config.yaml
norm: "rmsnorm"
lr: 0.0022
steps: 7300
warmup_steps: 210
Rows from block 3 of a small multi-label image tagger, named by matrix and row number. Rows with one number belong to one neuron. Each number is 500 + 40 x the weight over its row's rms, rounded and kept within 0 to 999. All counts start at 0. Numbers have three digits each. After the name is the row's rms in percent of the matrix's.
Before each neuron's rows are labels from the 100 images, of 14848, where the neuron reaches its largest size: "responds to" is what is common among them. Only what is clearly more common there than usual is listed. The data: photos of plants, animals and fungi (iNaturalist). In brackets: how many of the 100.
# gate: MLP gate (model.blocks.3.mlp.gate.weight, 512x192), inputs 128-191
# fc1: MLP up (model.blocks.3.mlp.fc1.weight, 512x192), inputs 128-191
# fc2: MLP down (model.blocks.3.mlp.fc2.weight, 192x512, transposed), outputs 128-191

responds to: class Aves (86)
gate.67 095:483507481527541526468479511497464569537485500415523488458541495452503501583473495462492477505503412482491466555521466530501421523489441479435425558404502517463457553432518468485538571555470539
fc1.67 095:499456498462421504472513410493531503457501479483463500488515458539515472473565480467494503481469443526573503501529500512519513512491505464519487571489533434491456513526458551478456533492493517
fc2.67 098:504441490413526526490522492504501516457530477498474526505517448515534520513495488504449423525500522513482524528418537476542556507504441510494504486506481548480495579554518580474466487523471446

responds to: class Aves (87)
gate.206 090:563521534534519524510523524526543531516483556478441465475545508504486431563478526555522478474512504463519559481607567493543520444491428516503510564512463576449463582484499521486450431470465537
fc1.206 092:451510519520560460462477517480568552505548482531500491518492515536504531500482534517541467529500571577491546460445505507449513494492423480461434472478475530484495432539495533559458491483507571
fc2.206 092:532528449427451474526457498599460536505545565576510519466493485432522491521479534515438445484522498569505483513492483532497517541500506506502503543520418468407528463465455513498549537560477471

responds to: phylum Chordata (93)
gate.269 100:575429461489524435510463486467534549508476501489521502523457440512475428519478490449510504470503534540501447493499547573514467526498489537502574532497386513512482542522531472496501607542515446
fc1.269 091:483495526521517495570508471471580534560524519467523445504464510505471530488532521523534583509505554542417472428528530416519514558481586495587545443494444529482416471586581463535420529489475517
fc2.269 094:501562555481511458452500471507557528520527532500594515457495472514523510499484424495540548523554514490475509514493524530553476510537511523454579407586493480489456531524457535542602502483481582

responds to: order Passeriformes (50)
gate.239 101:457483446551595433532544476454529519541542576496463547524498559535515513543512444506543516486463503534484478460503498525542470505492498440531544476510471475571423495464485529508477481507482475
fc1.239 103:469529487556490556525564592490543438546490469513591376494449496470502555512520502538481508528553497531519384493523539488489528454501503491591438486515491517488489487472486550484509455555534508
fc2.239 101:496478450450586513515489412517547527468504507530518465472489499462551472493474429481520468512566463583567457503528522512433577490449450498467606492462520466518562541488487549503463515498471470

responds to: order Passeriformes (53)
gate.503 100:470529564469490440528577490547544549447538472456502497491513530532442501494479566529496517438452448428494519502471512535449367492490475534532509513552479467506485470518473491459534503491544510
fc1.503 099:477509479520492540481450448547494484499435464529491374493576433538511494531541575490515436501481521575520469494507425529508538464506521525507492544494473558406501517445465474487525434477511476
fc2.503 104:579579557465532566493529477558512519468560489503453545533469390460509460543490406536439538510461468517411477510495431510546518426456548467475551546518515517518484504625513486593434501531524482

responds to: phylum Arthropoda (71); class Insecta (69)
gate.233 103:511459460499502475512493390495475583489421466459440527482482511505519518534552489531505512487490539571510576526496512496462447385550440533535573520481547522530515473455526523498505535457541488
fc1.233 102:501457462524451487512484432493581506495515465496531416518447493508559504529490526421511432499489390528493490579562426527529517445559453543559610498483525484478478503526478521517496495439457532
fc2.233 100:492448491493501459514542550554460450452451505544509542481482504519493528492567540516518445474499568527525511465492532502493537512531532512546488550510506449560576509464501492517494550558470431

responds to: class Aves (84); order Passeriformes (56)
gate.171 104:516601536523469452528447504559470482515550473537485508505533510503504513486481442488470529472487538525405450482504524471480486516532509483481554503557488444470431448510452582499503543429553507
fc1.171 097:523501491461478510483439530481557510449520495493458414513505532552426571515472460454453504539583524546460471518493479440481457490450459467522485485541569515477527477454446548532501478506554507
fc2.171 102:551506463441476551461436464513492530571471461457562514470511480482507515579516500522575488514499521482474446488403430468532481530576481498543549502488476528515511554443504517492492540468468445

responds to: order Passeriformes (60)
gate.199 100:493490511517510496489485501539462509451569472548502512495468528517450396455466519538523485533458522467471494485498540513528493473423514520474496498479526510515480511519464554482540433516492418
fc1.199 096:387500490503496507481601458509509480546463467497479524505553505530483519488554529426553505535513531594532500508511478453610528450553475573450506511580502506477509478491510502523486566486567546
fc2.199 105:500415475573492543503538498499513513517475434488462540509572466566491452497504517473506490528523553439447543497561505528468521570495509519478506567535474481534479473501519468451514480556475516

responds to: phylum Arthropoda (63); class Insecta (60)
gate.168 099:471449504467515449506502493540448477474532433378591551509397551520504520504517417515535489511501512523464503493475513479515477480468514540568554504441596488522481434482603541466505473493465523
fc1.168 098:431508490494491524522465471483493486466505509593542430520434432537466447516498502463460476575514466503545512486505527533482506470486505486453550499466522510486471569479492461540496457494474500
fc2.168 099:550525581478499423517549514509467493544543455535451560473503478531542444625535418510527461464480480454528530474467501454438475507517529455492588461491530489507526425468532529499441541518500495

responds to: phylum Chordata (100); class Aves (98); order Anseriformes (46); family: Anatidae (46)
gate.161 094:481509452496504528497519482474549534452529490493509514453516443581489549518468469495512529504521584594492488537470583468536564460474559488518473522496428531499482550558477545484537495460475534
fc1.161 096:472580500480510563479511500499431437480471480564504510544426528583497509475487568513586464489428487475568544518500484528455498543530479482535487477497559467467501510425483435493510480551503531
fc2.161 096:519523466518489455445505510436517534464433431500432515470505582499508552507525470485495517505469467466478493470520503472396483498474501551501488501496540476467505478493551524544553494456516472

responds to: order Passeriformes (52)
gate.10 100:557436499501469599486490481412567515486463410496539427481571500449551567509529487503394502442465514602541518546511491457516482558427526550561453479506516559482460518554501490417480538476537496
fc1.10 100:541452565513514545549447469521482598468513486459443500473528468505525466564571453497487511439586476526529392436512471456532475431482412551522493471439543542450507431491467562427503478452459486
fc2.10 096:521483545468518531468566433504482515453516537531538568472499494469540508466489450453493440500502514495465563542524447519514537579448503491557573511524565495518542551503554502478450480535511541

responds to: phylum Arthropoda (62); class Insecta (61)
gate.294 096:440439536433502480495493507469453481463579428468516539493427508522530491509466516479516547515508421510517495480450474418547518500473520501511544500508564440489442460570557514469504484497497493
fc1.294 100:474547504477436455446549448514489531495514501561512467499498497536511441420521553505428430520499561450469508541522471536479507454486499428473565495500533491554552543389481525456523512542494473
fc2.294 095:539504543427408435499524550526490560531574491513510528521518482522550539553532511523517490558445523495472458519429531472525490542505575464500600531510464520517455420500503499476478506527532503

responds to: class Aves (99); order Charadriiformes (51); order: Anseriformes (32); family: Laridae (26)
gate.13 107:570443473541519601436556504496569518462387520534440493453537439491576498495548512520479491480527502470474551480501535507517466480452439558482499494505527563521521522453461427471511500480537560
fc1.13 102:450508527407451456432525511503444518475512492592516384476478586463461493518438515589467547522479450478487518469535514470406434500541436504467538529571422498459457527468485479571483531486567539
fc2.13 095:499540461479498556468507541428458572452464500455523568513536519534507571472486547496462504518528537496542555482454477531548513471500449510445479556467523463452491517476497568487524487530530445

responds to: class Aves (84); order Passeriformes (54)
gate.249 099:531551411496524509556518542474460466533575482505470569555497468516439514537550572513530547476458503486474485471449466499597528515455452489536498526504469501490506574530412504577518498479481466
fc1.249 100:480492478507547560390496465411448404515467433526548474566453469470528504540524576418506496435518489516495464415566519524481499579537477533541530531526505555455516597479555551469496509482519528
fc2.249 096:410510435422521541488555448558488572478533425546517452441482452552465544500489512502529412560567540491553436518565468514515557484509534560457531532487492456503579574540577519479437494476541468

responds to: class Insecta (68); phylum Arthropoda (68); order Lepidoptera (38)
gate.484 105:547501524572471530442528451513528508497525480490510520483490540532494511562551519547525604502416508522488475487517512449483542483505458445499553465494523449559494545494455517527499514554463547
fc1.484 105:538491527445580501502484460637563501446610496462533451502487514539422536495449514463470506476491477571517518512457444534501522506429508534495516470506464490458471528531464512483497520563515465
fc2.484 108:503507534481503510587447524516486479433416495595523510425474505473489507532480496461466421472477506507462578505521507475507467487496498494504405426573497580426529438538499512521550468426453452

responds to: class Insecta (64); phylum Arthropoda (64)
gate.54 100:470502505512488579526473492525502543452522531505499484462522505456493515490498575534558507438486487516477451474527523577428427488442520520511479506394472582538485536446474539534557539519497483
fc1.54 095:540496480494515542525497486559491551447537506455505562468523482588498494473501535547508446491464593482575482502428539426471456506447534472495552530488516533562470530546518467503446442424494529
fc2.54 096:462441499512472464557561466554412456528519525432551519543454495528514510542547536468499505436458517523481507418452494567502487453523482369528424531565526483554540538586553503420567503537596537

responds to: kingdom Plantae (58); phylum Tracheophyta (58); order Asparagales (30); family: Asparagaceae (30)
gate.6 100:551483514461600591474487443543466474418439469506493481493559551589429505468465463469551500484503487574501502511451539519506419496480483537486516474485465484488433502464525556460505588546525496
fc1.6 099:433511483530439475482519544546472493544465527582472466514485478489550425485478542432531436539512502506535467541491526598490512591539582463440496530460436412518463556487543523533551510546516557
fc2.6 100:462475513482501489535480484509463565522484545540469495491515467545477466350432537520503469510492427483403381508470483432518449487475490455515520454480557474536473503429563531525557471500521496

responds to: order Anseriformes (25); family: Anatidae (25)
gate.487 108:547501516504382504521501553509479424533447447475496574410509543466561493501506513525527416493496463488482524496487422574499501517582545537491488555429513494475481511503491501485514570432512402
fc1.487 097:456544543547481443478487541539465468442527526472515450530487444463474586525457504438393514488540458499448507444526484477430496469464503469476471463490544497540560484460539438511512467476475524
fc2.487 099:478532496471552530441468508502547446633508514541512537615512532489502523526546459565483519541482484478508484446563494492456500479522521493486548500519471505488446472469521501480476510466518451

responds to: class Mammalia (27)
gate.182 100:485531495479532507499530467475506570510477550430507518469570518555480492511526515510500534477549515524538448500519482456481440503562538508481440476460566506451543453528514492550404509494575584
fc1.182 100:523448529556554496501484479511502605434472540492484496534546536488484529536563561414523521456522540516520504421496418537506544473518468523560456489512477468513523498551520519530477516543480494
fc2.182 102:531512521497518457490504548458513550537564478497580498496547506516559501498509539506441503469477493459421407473508516478527586502498530504431438434490535433476494434490475508488518507470467558

responds to: class Aves (91); order Charadriiformes (41); order: Anseriformes (28); family: Anatidae (28)
gate.276 098:510486422481509606536509490590548542527449545529532548506527496477580551432472527451518536468542504484539510499531541530531559507447553558492492522473491485507436487482488493478545519483516499
fc1.276 099:525465400561507406542397541525503511571437508567437550444577538474531508554565489453478442493583494492499462458485480460495461511476529504493522498463543481432519553468451509504520530523573512
fc2.276 098:520555483491526473524519501514442496472473499555465485497479483522555474455560452458514456452521496460508513474454468511485480468489470554518453526487474466574478517458531538525498444544472553

responds to: phylum Chordata (92); class Aves (90)
gate.461 097:489550552556505496520549488540491531509554540395506401474522461507493485547464483529542550479488501474473501449526571426519486402559503494517446520482491439466527494474492481443433409577472490
fc1.461 088:545460552510558576476562523518487532532480541429477548498539522510510543582511532490436553513500495502493489476456494423501561536443537561545543529577501479472515499491544490423453516507470434
fc2.461 099:436458433517507509569502455524496459489448532445494460539477483515528548477417465467555530453529483439500507476491538487540496536502472506485465464381525463498501568462499484516477509505535520

responds to: order Passeriformes (50)
gate.210 101:522492508511484517474500435513500514462531485560431487522487552511496506490558516491572531508559508555467568594519473456526517537467547506528556503517472511471417505498448464473545498433542394
fc1.210 103:472490519481489487554518492493444498508509453493539470510458521485447524459515480513455511536539498470536468522515478448482528490559533527490511490460479509478487484475570523532520415479513560
fc2.210 097:474493483551506485425475468550532507497486503609480461563519456558499490541465540532533485568554510538556489542472482458516507518541407532520474533530457474493555500600521474423558455503502506

responds to: kingdom Plantae (37); phylum Tracheophyta (37); class Magnoliopsida (31)
gate.418 096:422499398529536530572544500475476510553434510445400478515495461561543484561416512522484510508505506514560502511497565461490513547531499479389444506556570476586479477500516496485455487491539529
fc1.418 092:511488486473509511536484470504508527554549418514507541495460552498562525450536568526532513511559470473534566514518486438490535464510506513474523491462514464510500489441528455470461517523522524
fc2.418 098:542502536498516529558571551536516483471473481564575521393574496467538447577509489491524520514517493568549534492516455457501498498554536543478474491490496524488450523489501515508551531470471494

responds to: class Mammalia (25)
gate.317 097:514510450507517524471510528425492542514481526562524496520524549537514510459452476466414514514531505469500536540495395459532479488542479487451522450537471488490435496453530507522482602475540495
fc1.317 102:461493522510476560518508526525520500427523512518488493512495460524413568501506553515418517490418522524499567551401541456544465536481531565461490505476431525477465572530492459502532472507434482
fc2.317 109:514415545500526470483475516469459504538571501500497485543498522546436482514459458508401477515510502569491449489573423480488538464518523600418492477473491503503455428498474488517449502526444509

responds to: class: Aves (92); order Charadriiformes (33); order Anseriformes (29); family: Anatidae (29)
gate.501 096:475499451579515535496561523500601469519523545499525569407467479539554546473523516502552483452570441539464536472457467518539527542510540466507486473503513528510457531563474445430552459451506437
fc1.501 100:538461471541544492551495460476492565477414563521468500500491541495583517513473532520487477376619497465476531526496571429581491510465517533408511512477491558570533480453441489535537445451528490
fc2.501 105:451505480513593510457489508564458474409500505479512498517421487471542452485477524436503521438552504513552528507466514519491463560565598471476477457492461531528465426488499490501504459531487543

responds to: class Mammalia (28)
gate.500 099:438441534477500487515448460456444517474441485436509459475540462526497461478563538425499484466428566488514525471466468515490441466548453614570527425520453470503478445462490471449478564496560537
fc1.500 094:551463433481455479404546532546521482503522435502498520468497541496509547545444444532536495515482498499476521536504562538467513528435469468405516527573501542524482511431496526477543506511475528
fc2.500 097:490487546550533548517501488485497494469478481519454594492488484455436489515411434413551488549517506547517528472521527447497487529497468584465516646484527549577496560529538422564533493509497456