config.yaml
dataset: "photos of plants, animals and fungi (iNaturalist)"
image_size: 64
fused_qkv: true
width: 192
beta2: 0.95
one_sided: true
batch_size: 384
Rows from block 2 of a small multi-label image tagger, named by matrix and row number. Rows with one number belong to one neuron. Each number is 128 + 32 x the weight over its row's rms, rounded and kept within 0 to 255. All counts start at 0. Numbers have three digits each.
After each neuron's rows are labels from the 100 images, of 14848, where the neuron reaches its largest size: "patch colour" is the nearest of a few named colours to the mean colour under the peak. Only what is clearly more common there than usual is listed. The data: photos of plants, animals and fungi (iNaturalist). In brackets: how many of the 100, against the usual share in percent.
# gate: MLP gate (model.blocks.2.mlp.gate.weight, 512x192), inputs 128-191
# fc1: MLP up (model.blocks.2.mlp.fc1.weight, 512x192), inputs 128-191
# fc2: MLP down (model.blocks.2.mlp.fc2.weight, 192x512, transposed), outputs 128-191

gate.11:155105144125145109125190164167128082142194134058086036194071144096066096117135149094072090099147147108082155125146099147102062188209160114123142108158050146133132102146124163081168156135136126
fc1.11:134154111127178100233129116165142123080129144128164156181109098046121092182128115162127115175134112135138095155129130087124129122103160102142154111106098122138130154121110143138133178180143102
fc2.11:128194176111127123158080091148140144114033116172162129108197141102153150117127120137187150126158141184092146115163141102120146089050095149083196087099145108074084157150172123184128115121174087
patch colour: pink (33 vs 11)

gate.13:183118060081062131113146084115177076129167141106131097163118081102116129147123166131111126081054192122098153158101132136145113066117038067124108121092152178090137076139057189122137111121176135
fc1.13:124169107169102122100141153093104139148121120186198232148096206080108085128112122127121128131150140133122155105145166180141133185090163165107142073111091084147087112117157079150122108075132178
fc2.13:123114176097143149114105141104112124144170174089145155134121181116101169104158159080132140151139092123099138076099141140114103146113148162111117081142117127165102186102111110118150138163118182
patch colour: pink (36 vs 11)

gate.373:121114112119177113075110153106117114132141150113167121097181142161139115173088129095136121146163122119141169158139106146071072144119100160187151169119116146135059175171080087113118130156127130
fc1.373:178125165082139179148133111145109092137165082125095137070181079101128080100117105086122081135184096203130148117155135102124155160135082171143128146102144133115152081176154153172099128175077123
fc2.373:113137166145155104095135137120146107141108115153161134120227150096144130108200215137123151124089167146107181158087162110148153144171165193152090145098074189142068059084069116120161135101177115
patch colour: brown (64 vs 24.2)

gate.428:163137116163118089153096096093146166164141167063150140180136179147156123174143120104174103081126141098105146132068090110205129103099148172190137089126125130094130055219092097111090114112136107
fc1.428:113084141055149106175156131100152107104110129148080044092112158098125111152126089141109113160132192096116112133153141186170081071136135141153118114151157134132112208123112155137121131157152133
fc2.428:111195164101130071098149077164132136140127092131148126154187085077080115107149096121115154112151157135142144111125128084104136194099110126100112145125033164136139109145162106135110147151126085
patch colour: grey (76 vs 46.2)

gate.326:105110166180152043147149129106112133141132100210101131093124112107154125075171086124102151082114123136122123097161126150073097135126060213107136137136072125133117089098133106128179144229111098
fc1.326:121138137082173147195175107088121143126114083187140159088085173117157042075131106098109135157092129166100085186129158108083129134156120145125124153117113085126080137085098175134169118176106097
fc2.326:101081111162165122189197109153153163153150183106068164110167122095101122173133200143141106147097184106133183134131096125192141138082186150172082117054157122131068162142100116143126075129096109
patch colour: cyan (29 vs 2.7)

gate.344:125101159117245104103129135073166139123130123119184134137150122181139123157096128081117151186092153133117157145163112118144103175123114157146078070160102132084135141099130161102126070098154103
fc1.344:139105109068115152087155163061152101101190171203043099114134148097151145151081134158148129113100119160099139126161127125158167085077165099136121134089165125186123160160068127139138140133153133
fc2.344:103175191061104060095128107173132181161127104118168110132115159038144101152153121118157064040162108152100150050124192096102156139124105151125147170110118147146120119131103090136148167124116155
patch colour: grey (75 vs 46.2)

gate.465:154162158116075104137107192114160130073136072114094093152133186152148143102116161172150091167089134104134175117162053183110123101135148171131112122142128140058142129101182109125130161124168203
fc1.465:121157109102114104155161119111115167120125128168157126098128137148133150154070120134115136165165106081098071139134095155147040101192098194090177103127142064075134079141130142164132086166162156
fc2.465:084172134152163123153132107104096107166148096102116138180134094122127135157106117123111169087097145145160130144109225120149139173093196101120111122146091175117103082112086082133103136152162123
patch colour: brown (55 vs 24.2)

gate.127:115165137087172114152180153144131200200175127068081151157145125113102182117150121100162101184116154085140191124097079183120094129133080076090133161139065150129089133075089113162141154083124079
fc1.127:186144166103125138099146082124105105118185148140151143147147133123112104157130134126120126152170196107104137146147136126144114131142158094079141123067107115101117090133128136114086136093128138
fc2.127:128141099142113113068108141110091127164063143112174090096068134088209138124134089088155103140131130134162084140142066155133123118066114150139173197151141120136122159095112129147160149182095070
patch colour: yellow (38 vs 1)

gate.308:112103142084144114155148101120089099136093087120078135119161138125142046132110114109073119188105182165137180104200158156097093114127151136165146136141190038134118086063074171103123097138155126
fc1.308:121112197126154157080185112131148131101177143109157158123141173074185194175149125127158179099077106112103148129157101099184147138099055157124167164072185146112116112225176114115128173183137113
fc2.308:175102190099131078095075091155133143058141117164078098114116108164119101166198121133104069097138114146074076170095172084093071177152150127166124099097148226135058132060066131114088144157085126
patch colour: orange (31 vs 0.5)

gate.345:136133124065141130096111112065152008115113107117171062150129129141087155135120134190171125081139075146141113083137148169096110208146151083072157117082153146129184172162127120137114169123122105
fc1.345:122144103127142087118162160175126141163098082101145179133163096081104129089133110105089122123160173107124107099176098153121176121127097134131140135152131058061073174118105091137091113103149207
fc2.345:113123120123110134097155123123083099099080116177143151117175116132121197109098156102141124124193189168182185188114091068125185054112131131133168152094092119171090148156110107158054107114131079
patch colour: pink (39 vs 11)

gate.220:148141108168151130102111080119131138172105093123097125187154077107134091094190091135153124138157137115128155107100091131140123150102117163159175111130140151135160157161097154073117161236142085
fc1.220:122075150104091158104102164124105140102128232096092171078135130129189205155070168123164120089121126199138117131144105147090181090163113147091125158157154127118160124144168112131163084094184156
fc2.220:171154126177114134101145109140144124085141065060113098182126101066126072123161091144103117151203083052157131138126109084118146123107130146154141088096127130161115149170102142120129167221119114
patch colour: grey (82 vs 46.2)

gate.318:122183165114181147156111150115162152151119196118134097121095034155139096080121132098135105150133167127105178130103106125130109097065102216172118121107200105118076159150141091193077124101082079
fc1.318:155088093149104164163148120155098144101145124143112149083108133149100101082106110172088095104035120113121097106173142095074058128167073118135095181164174099097115174131079163132103125081102149
fc2.318:110171127121197128183108151148116120132124120087077100172164090126100093141119179161131183165135101159177146101120080163138071148098123075188140164141165163114156186117227121153103132129192145
patch colour: grey (77 vs 46.2)

gate.294:188191116138144106130126128193155155070091140154069114171129093165126146134075134186151086062127164158094093145147131103111112110128142142123111113124072084037190105182082115152141134136194170
fc1.294:094108117110147146133150098160149114097124135160091117149144127111092129155192095090139163094234119142101150130071165139155121142129181136161125147171113107201096156122137072139174114144068107
fc2.294:120183109109157128121137156095089149085067101143125119082139085146128109127114123123145162134144111077141110185168141127118112133173146151135138165122088088100163111168088066178122177105154191
patch colour: orange (35 vs 0.5)

gate.272:183082105110166123128083144139183105141136117163083120152077106109103137134141163148131094131097147058129154122127134208179101082139088091120100164118099101142155148108142141125174118096151133
fc1.272:168129146139145122071118088102137154119111124150088126140087106217203134123130154138110109107142151162115112186153188123095119142129191155154094166173190119153125148165095175097113128167098146
fc2.272:099119111182036097064149104152082173125115119130199080157043125167120115140167098078124080129144117143144124103078155136150116179136082133137096132135088144106151047134154165150101144105125192
patch colour: cyan (27 vs 2.7)

gate.389:128179141153159161121132113132085108134141158161141179133119102162097137089133141150123145183104151195171130153106113183121097142135092185116141037193137169127109137176106116135135185171128182
fc1.389:137069096128150067122166157157120089102147147128109114122143073099148128174100113089209156103178129180113113163093105137068210094133064160068152176195184070151136139156168108191148083186122113
fc2.389:202149126137135143076153119169119103122158147162170104074194097113132137137169183139076128130137115137086110120118134135163135127184100148111100117162106117164102133172096143088076180220162116
patch colour: grey (72 vs 46.2)

gate.504:121136125104130164027178127122090161121108139149112076093085166168137121148183102077119102118117130114143124162096162088201171126150088081114138123124187075170121184134122147119112053109157091
fc1.504:183131137086114120179109089139132095085095102073161131145147150075104113114118158146116137089137159155125173078120150181179130140113061127114135123080117166144104056122144129101152113083137119
fc2.504:195088138073090124103106127111084126127118140151103130143117104087164122122181104095122121100143160151126134132083202115149110117207097104140106118056172100127131143089174159083110057067142131
patch colour: black (51 vs 4.9)

gate.323:113139084132075172097086158201125151106101137131126114144167105146100142126102176153166116164176087170122170171142086080160095132111069148096111093139121100081113161140106114111115056171150125
fc1.323:088148063166101118166102157123122081132165127132139102154108171114238136180116128124152092122104104075094141198171097137156097102094161132147110069145117133162193189169114113150112147096135143
fc2.323:131070187096171121084137127106153128129186150176123117061130139168162087142185115086050154114146180100150125130105129089101062132173144127119138162111150183143127085084090128128102106118117104
patch colour: white (36 vs 6.7)

gate.456:142129183110162156112158093116075073168134132072092083123105144192130131139088084119074114171156154143102149129148135156147130113128168143152145121122159097118101048029111120129090101157135140
fc1.456:095102078128110130124084089174110127114082101153119126081115086135091039075131151118150080163164103110175078132172189161042125118185150091133145124154065138117108114108101111139148146121118145
fc2.456:146112084129184167165185117067156105122152139076172167166153157130132184135097165135167177075118086083174128146153128104212111108121114134069102109104150069164144098155166154119224135097110122
patch colour: yellow (62 vs 1)

gate.205:179092089084107147112164068185044136150129115120091117103081165161120086168067152098080148195107180116159133155097134140155144135104139137116149056085108114102154166069136152072175120143129096
fc1.205:104151132136196108142122162110140119112123092103118117163133127100131169126155114110111135097081125208162166140125099108129193148087162165183080139069127155135170102209099167103145157118114157
fc2.205:153107151125128092164085078121165176112165100163094087095106081135109120154140095064152070127161122143092157130058175154120088168146152080078149115147106138169108094091092110124133147115147100
patch colour: yellow (53 vs 1)

gate.485:184169116140123139186102164116126135138155188086133145126119162115194153119089156182127125189155156135141174151112137125185142110082222102182136145050060139124123144143210123113128146134110108
fc1.485:145147146178175140163086136181170169146125165099150127155077120107135085113144132180110123112075186185143125136142188081100149140097162071088149132109090110143152107134103146090118153077136172
fc2.485:160061133118081118177111127109125115084159127121106160137132132127121172139125120120153117167164059139144089183139095138170159106137120098109081150097150125133161119098090083150114198164128124
patch colour: grey (72 vs 46.2)

gate.9:138104104130126202110130075125130114093102174134144050072134121144110101160115115141179171156104165119142124151090104110122107082213113110130162158112100132130135125054063127097146116105183125
fc1.9:120096158158143139070160158091106160068159111108120184124139096118154147134154166128132105118139079105105124109142172021114162124062149188149142166165128131161113107210133128145072092142121112
fc2.9:104128190075111089093126091100166138130152141164108108104178119063099093109140176116082215111121151141112143145107093188118124161132091164146167107142144168160094099119138133129145120172180105
patch colour: yellow (41 vs 1)

gate.312:153105157145128115114098119104117164127107118115209103114132134175140148152122136124197123071127066145123158080130152072083114135084037094160163145189165080166126086118170110103139153168104118
fc1.312:102107140157082154132102151161143129113143114133142170137132071160054108122164133121112137147099180057147113097128099115108162124114060076133151139154143077103094131070144081124131173071127112
fc2.312:117118182134065107050108094167077103139079124138184051141136058151093174080137120127089113134125136148106111131139155111152128120127054105110120108147123148115143154195163160130099160139142146
patch colour: white (48 vs 6.7); pink (27 vs 11)

gate.302:086134055144189138123163088119127119142137080140105102138173135156141126195167142116128120138101140214180109143091159082154096137147120099119155147114152152129104179150133146147155068103156147
fc1.302:100161132137139110062089186105178137135171092131119134113159148130158135179092139105213114077114119151143148102119203140152113155145121141166139146144180095131108118121163166086123131156131166
fc2.302:087140123119120131129124166062093146176128165164098086096144143172090119156108144149061102173108139142115117103191111140124115144072112143158156160153143138098114126088124124074144226123110097
patch colour: brown (65 vs 24.2)

gate.97:167033164084142160151156122167128127124120102155145096106102178140105064172065173138150106146080194121110175093162125157135132127158140094178172113121153120212120113165182182145128102116121116
fc1.97:161119097176075150104100127076136110150094133161057132155128131081140125101121154162116104158116047074105060107107167168110098118170102089134099131145140160161117134149105121156172125107104151
fc2.97:142094160085137127119168203120129068138109140139140191138089135163115120160122157156129067137105137074103124166084108139132161129118124109105153144198132125180112167078206195108102139107145135
patch colour: brown (50 vs 24.2)

gate.377:137084094173106102102126098185141136166095121137149147071141143106166189110166145091164110145125072163129163101124150179143142126110031146085101128116120166154076139165180090099122172097080102
fc1.377:117078161141119103119125165196130067179123179106154104114126110089154127134157165152118097182127055152111114154151093130101142132121110117135112112117104147088183136112127020090105197121079111
fc2.377:143108184093110171115101161128164095128090082123129123145153119119146110166084127120085138169143094125128093125173088110110095180137151140172145165089100143136146145106074100100158142161130141
patch colour: cyan (40 vs 2.7); green (36 vs 2.3)

gate.93:195129103123091132115167134101130152176055081090107098172058109119125114109086070129109192126129150116162209102107171141131141102128123150125138136127086077158087089091094119141139116120064157
fc1.93:156150100133110127168127111151154124098125122058090122166172184107133106129104111134142160176137129111128106131138086138161098164135186118087167123112104176104143108132057122139114085117094143
fc2.93:083118122059150060115149210183102135105139123200168111091193149121108152155121179139132085074086094156071108135143144120114077070169156133129166147141105112129135142099159124128162121124146101
patch colour: pink (32 vs 11)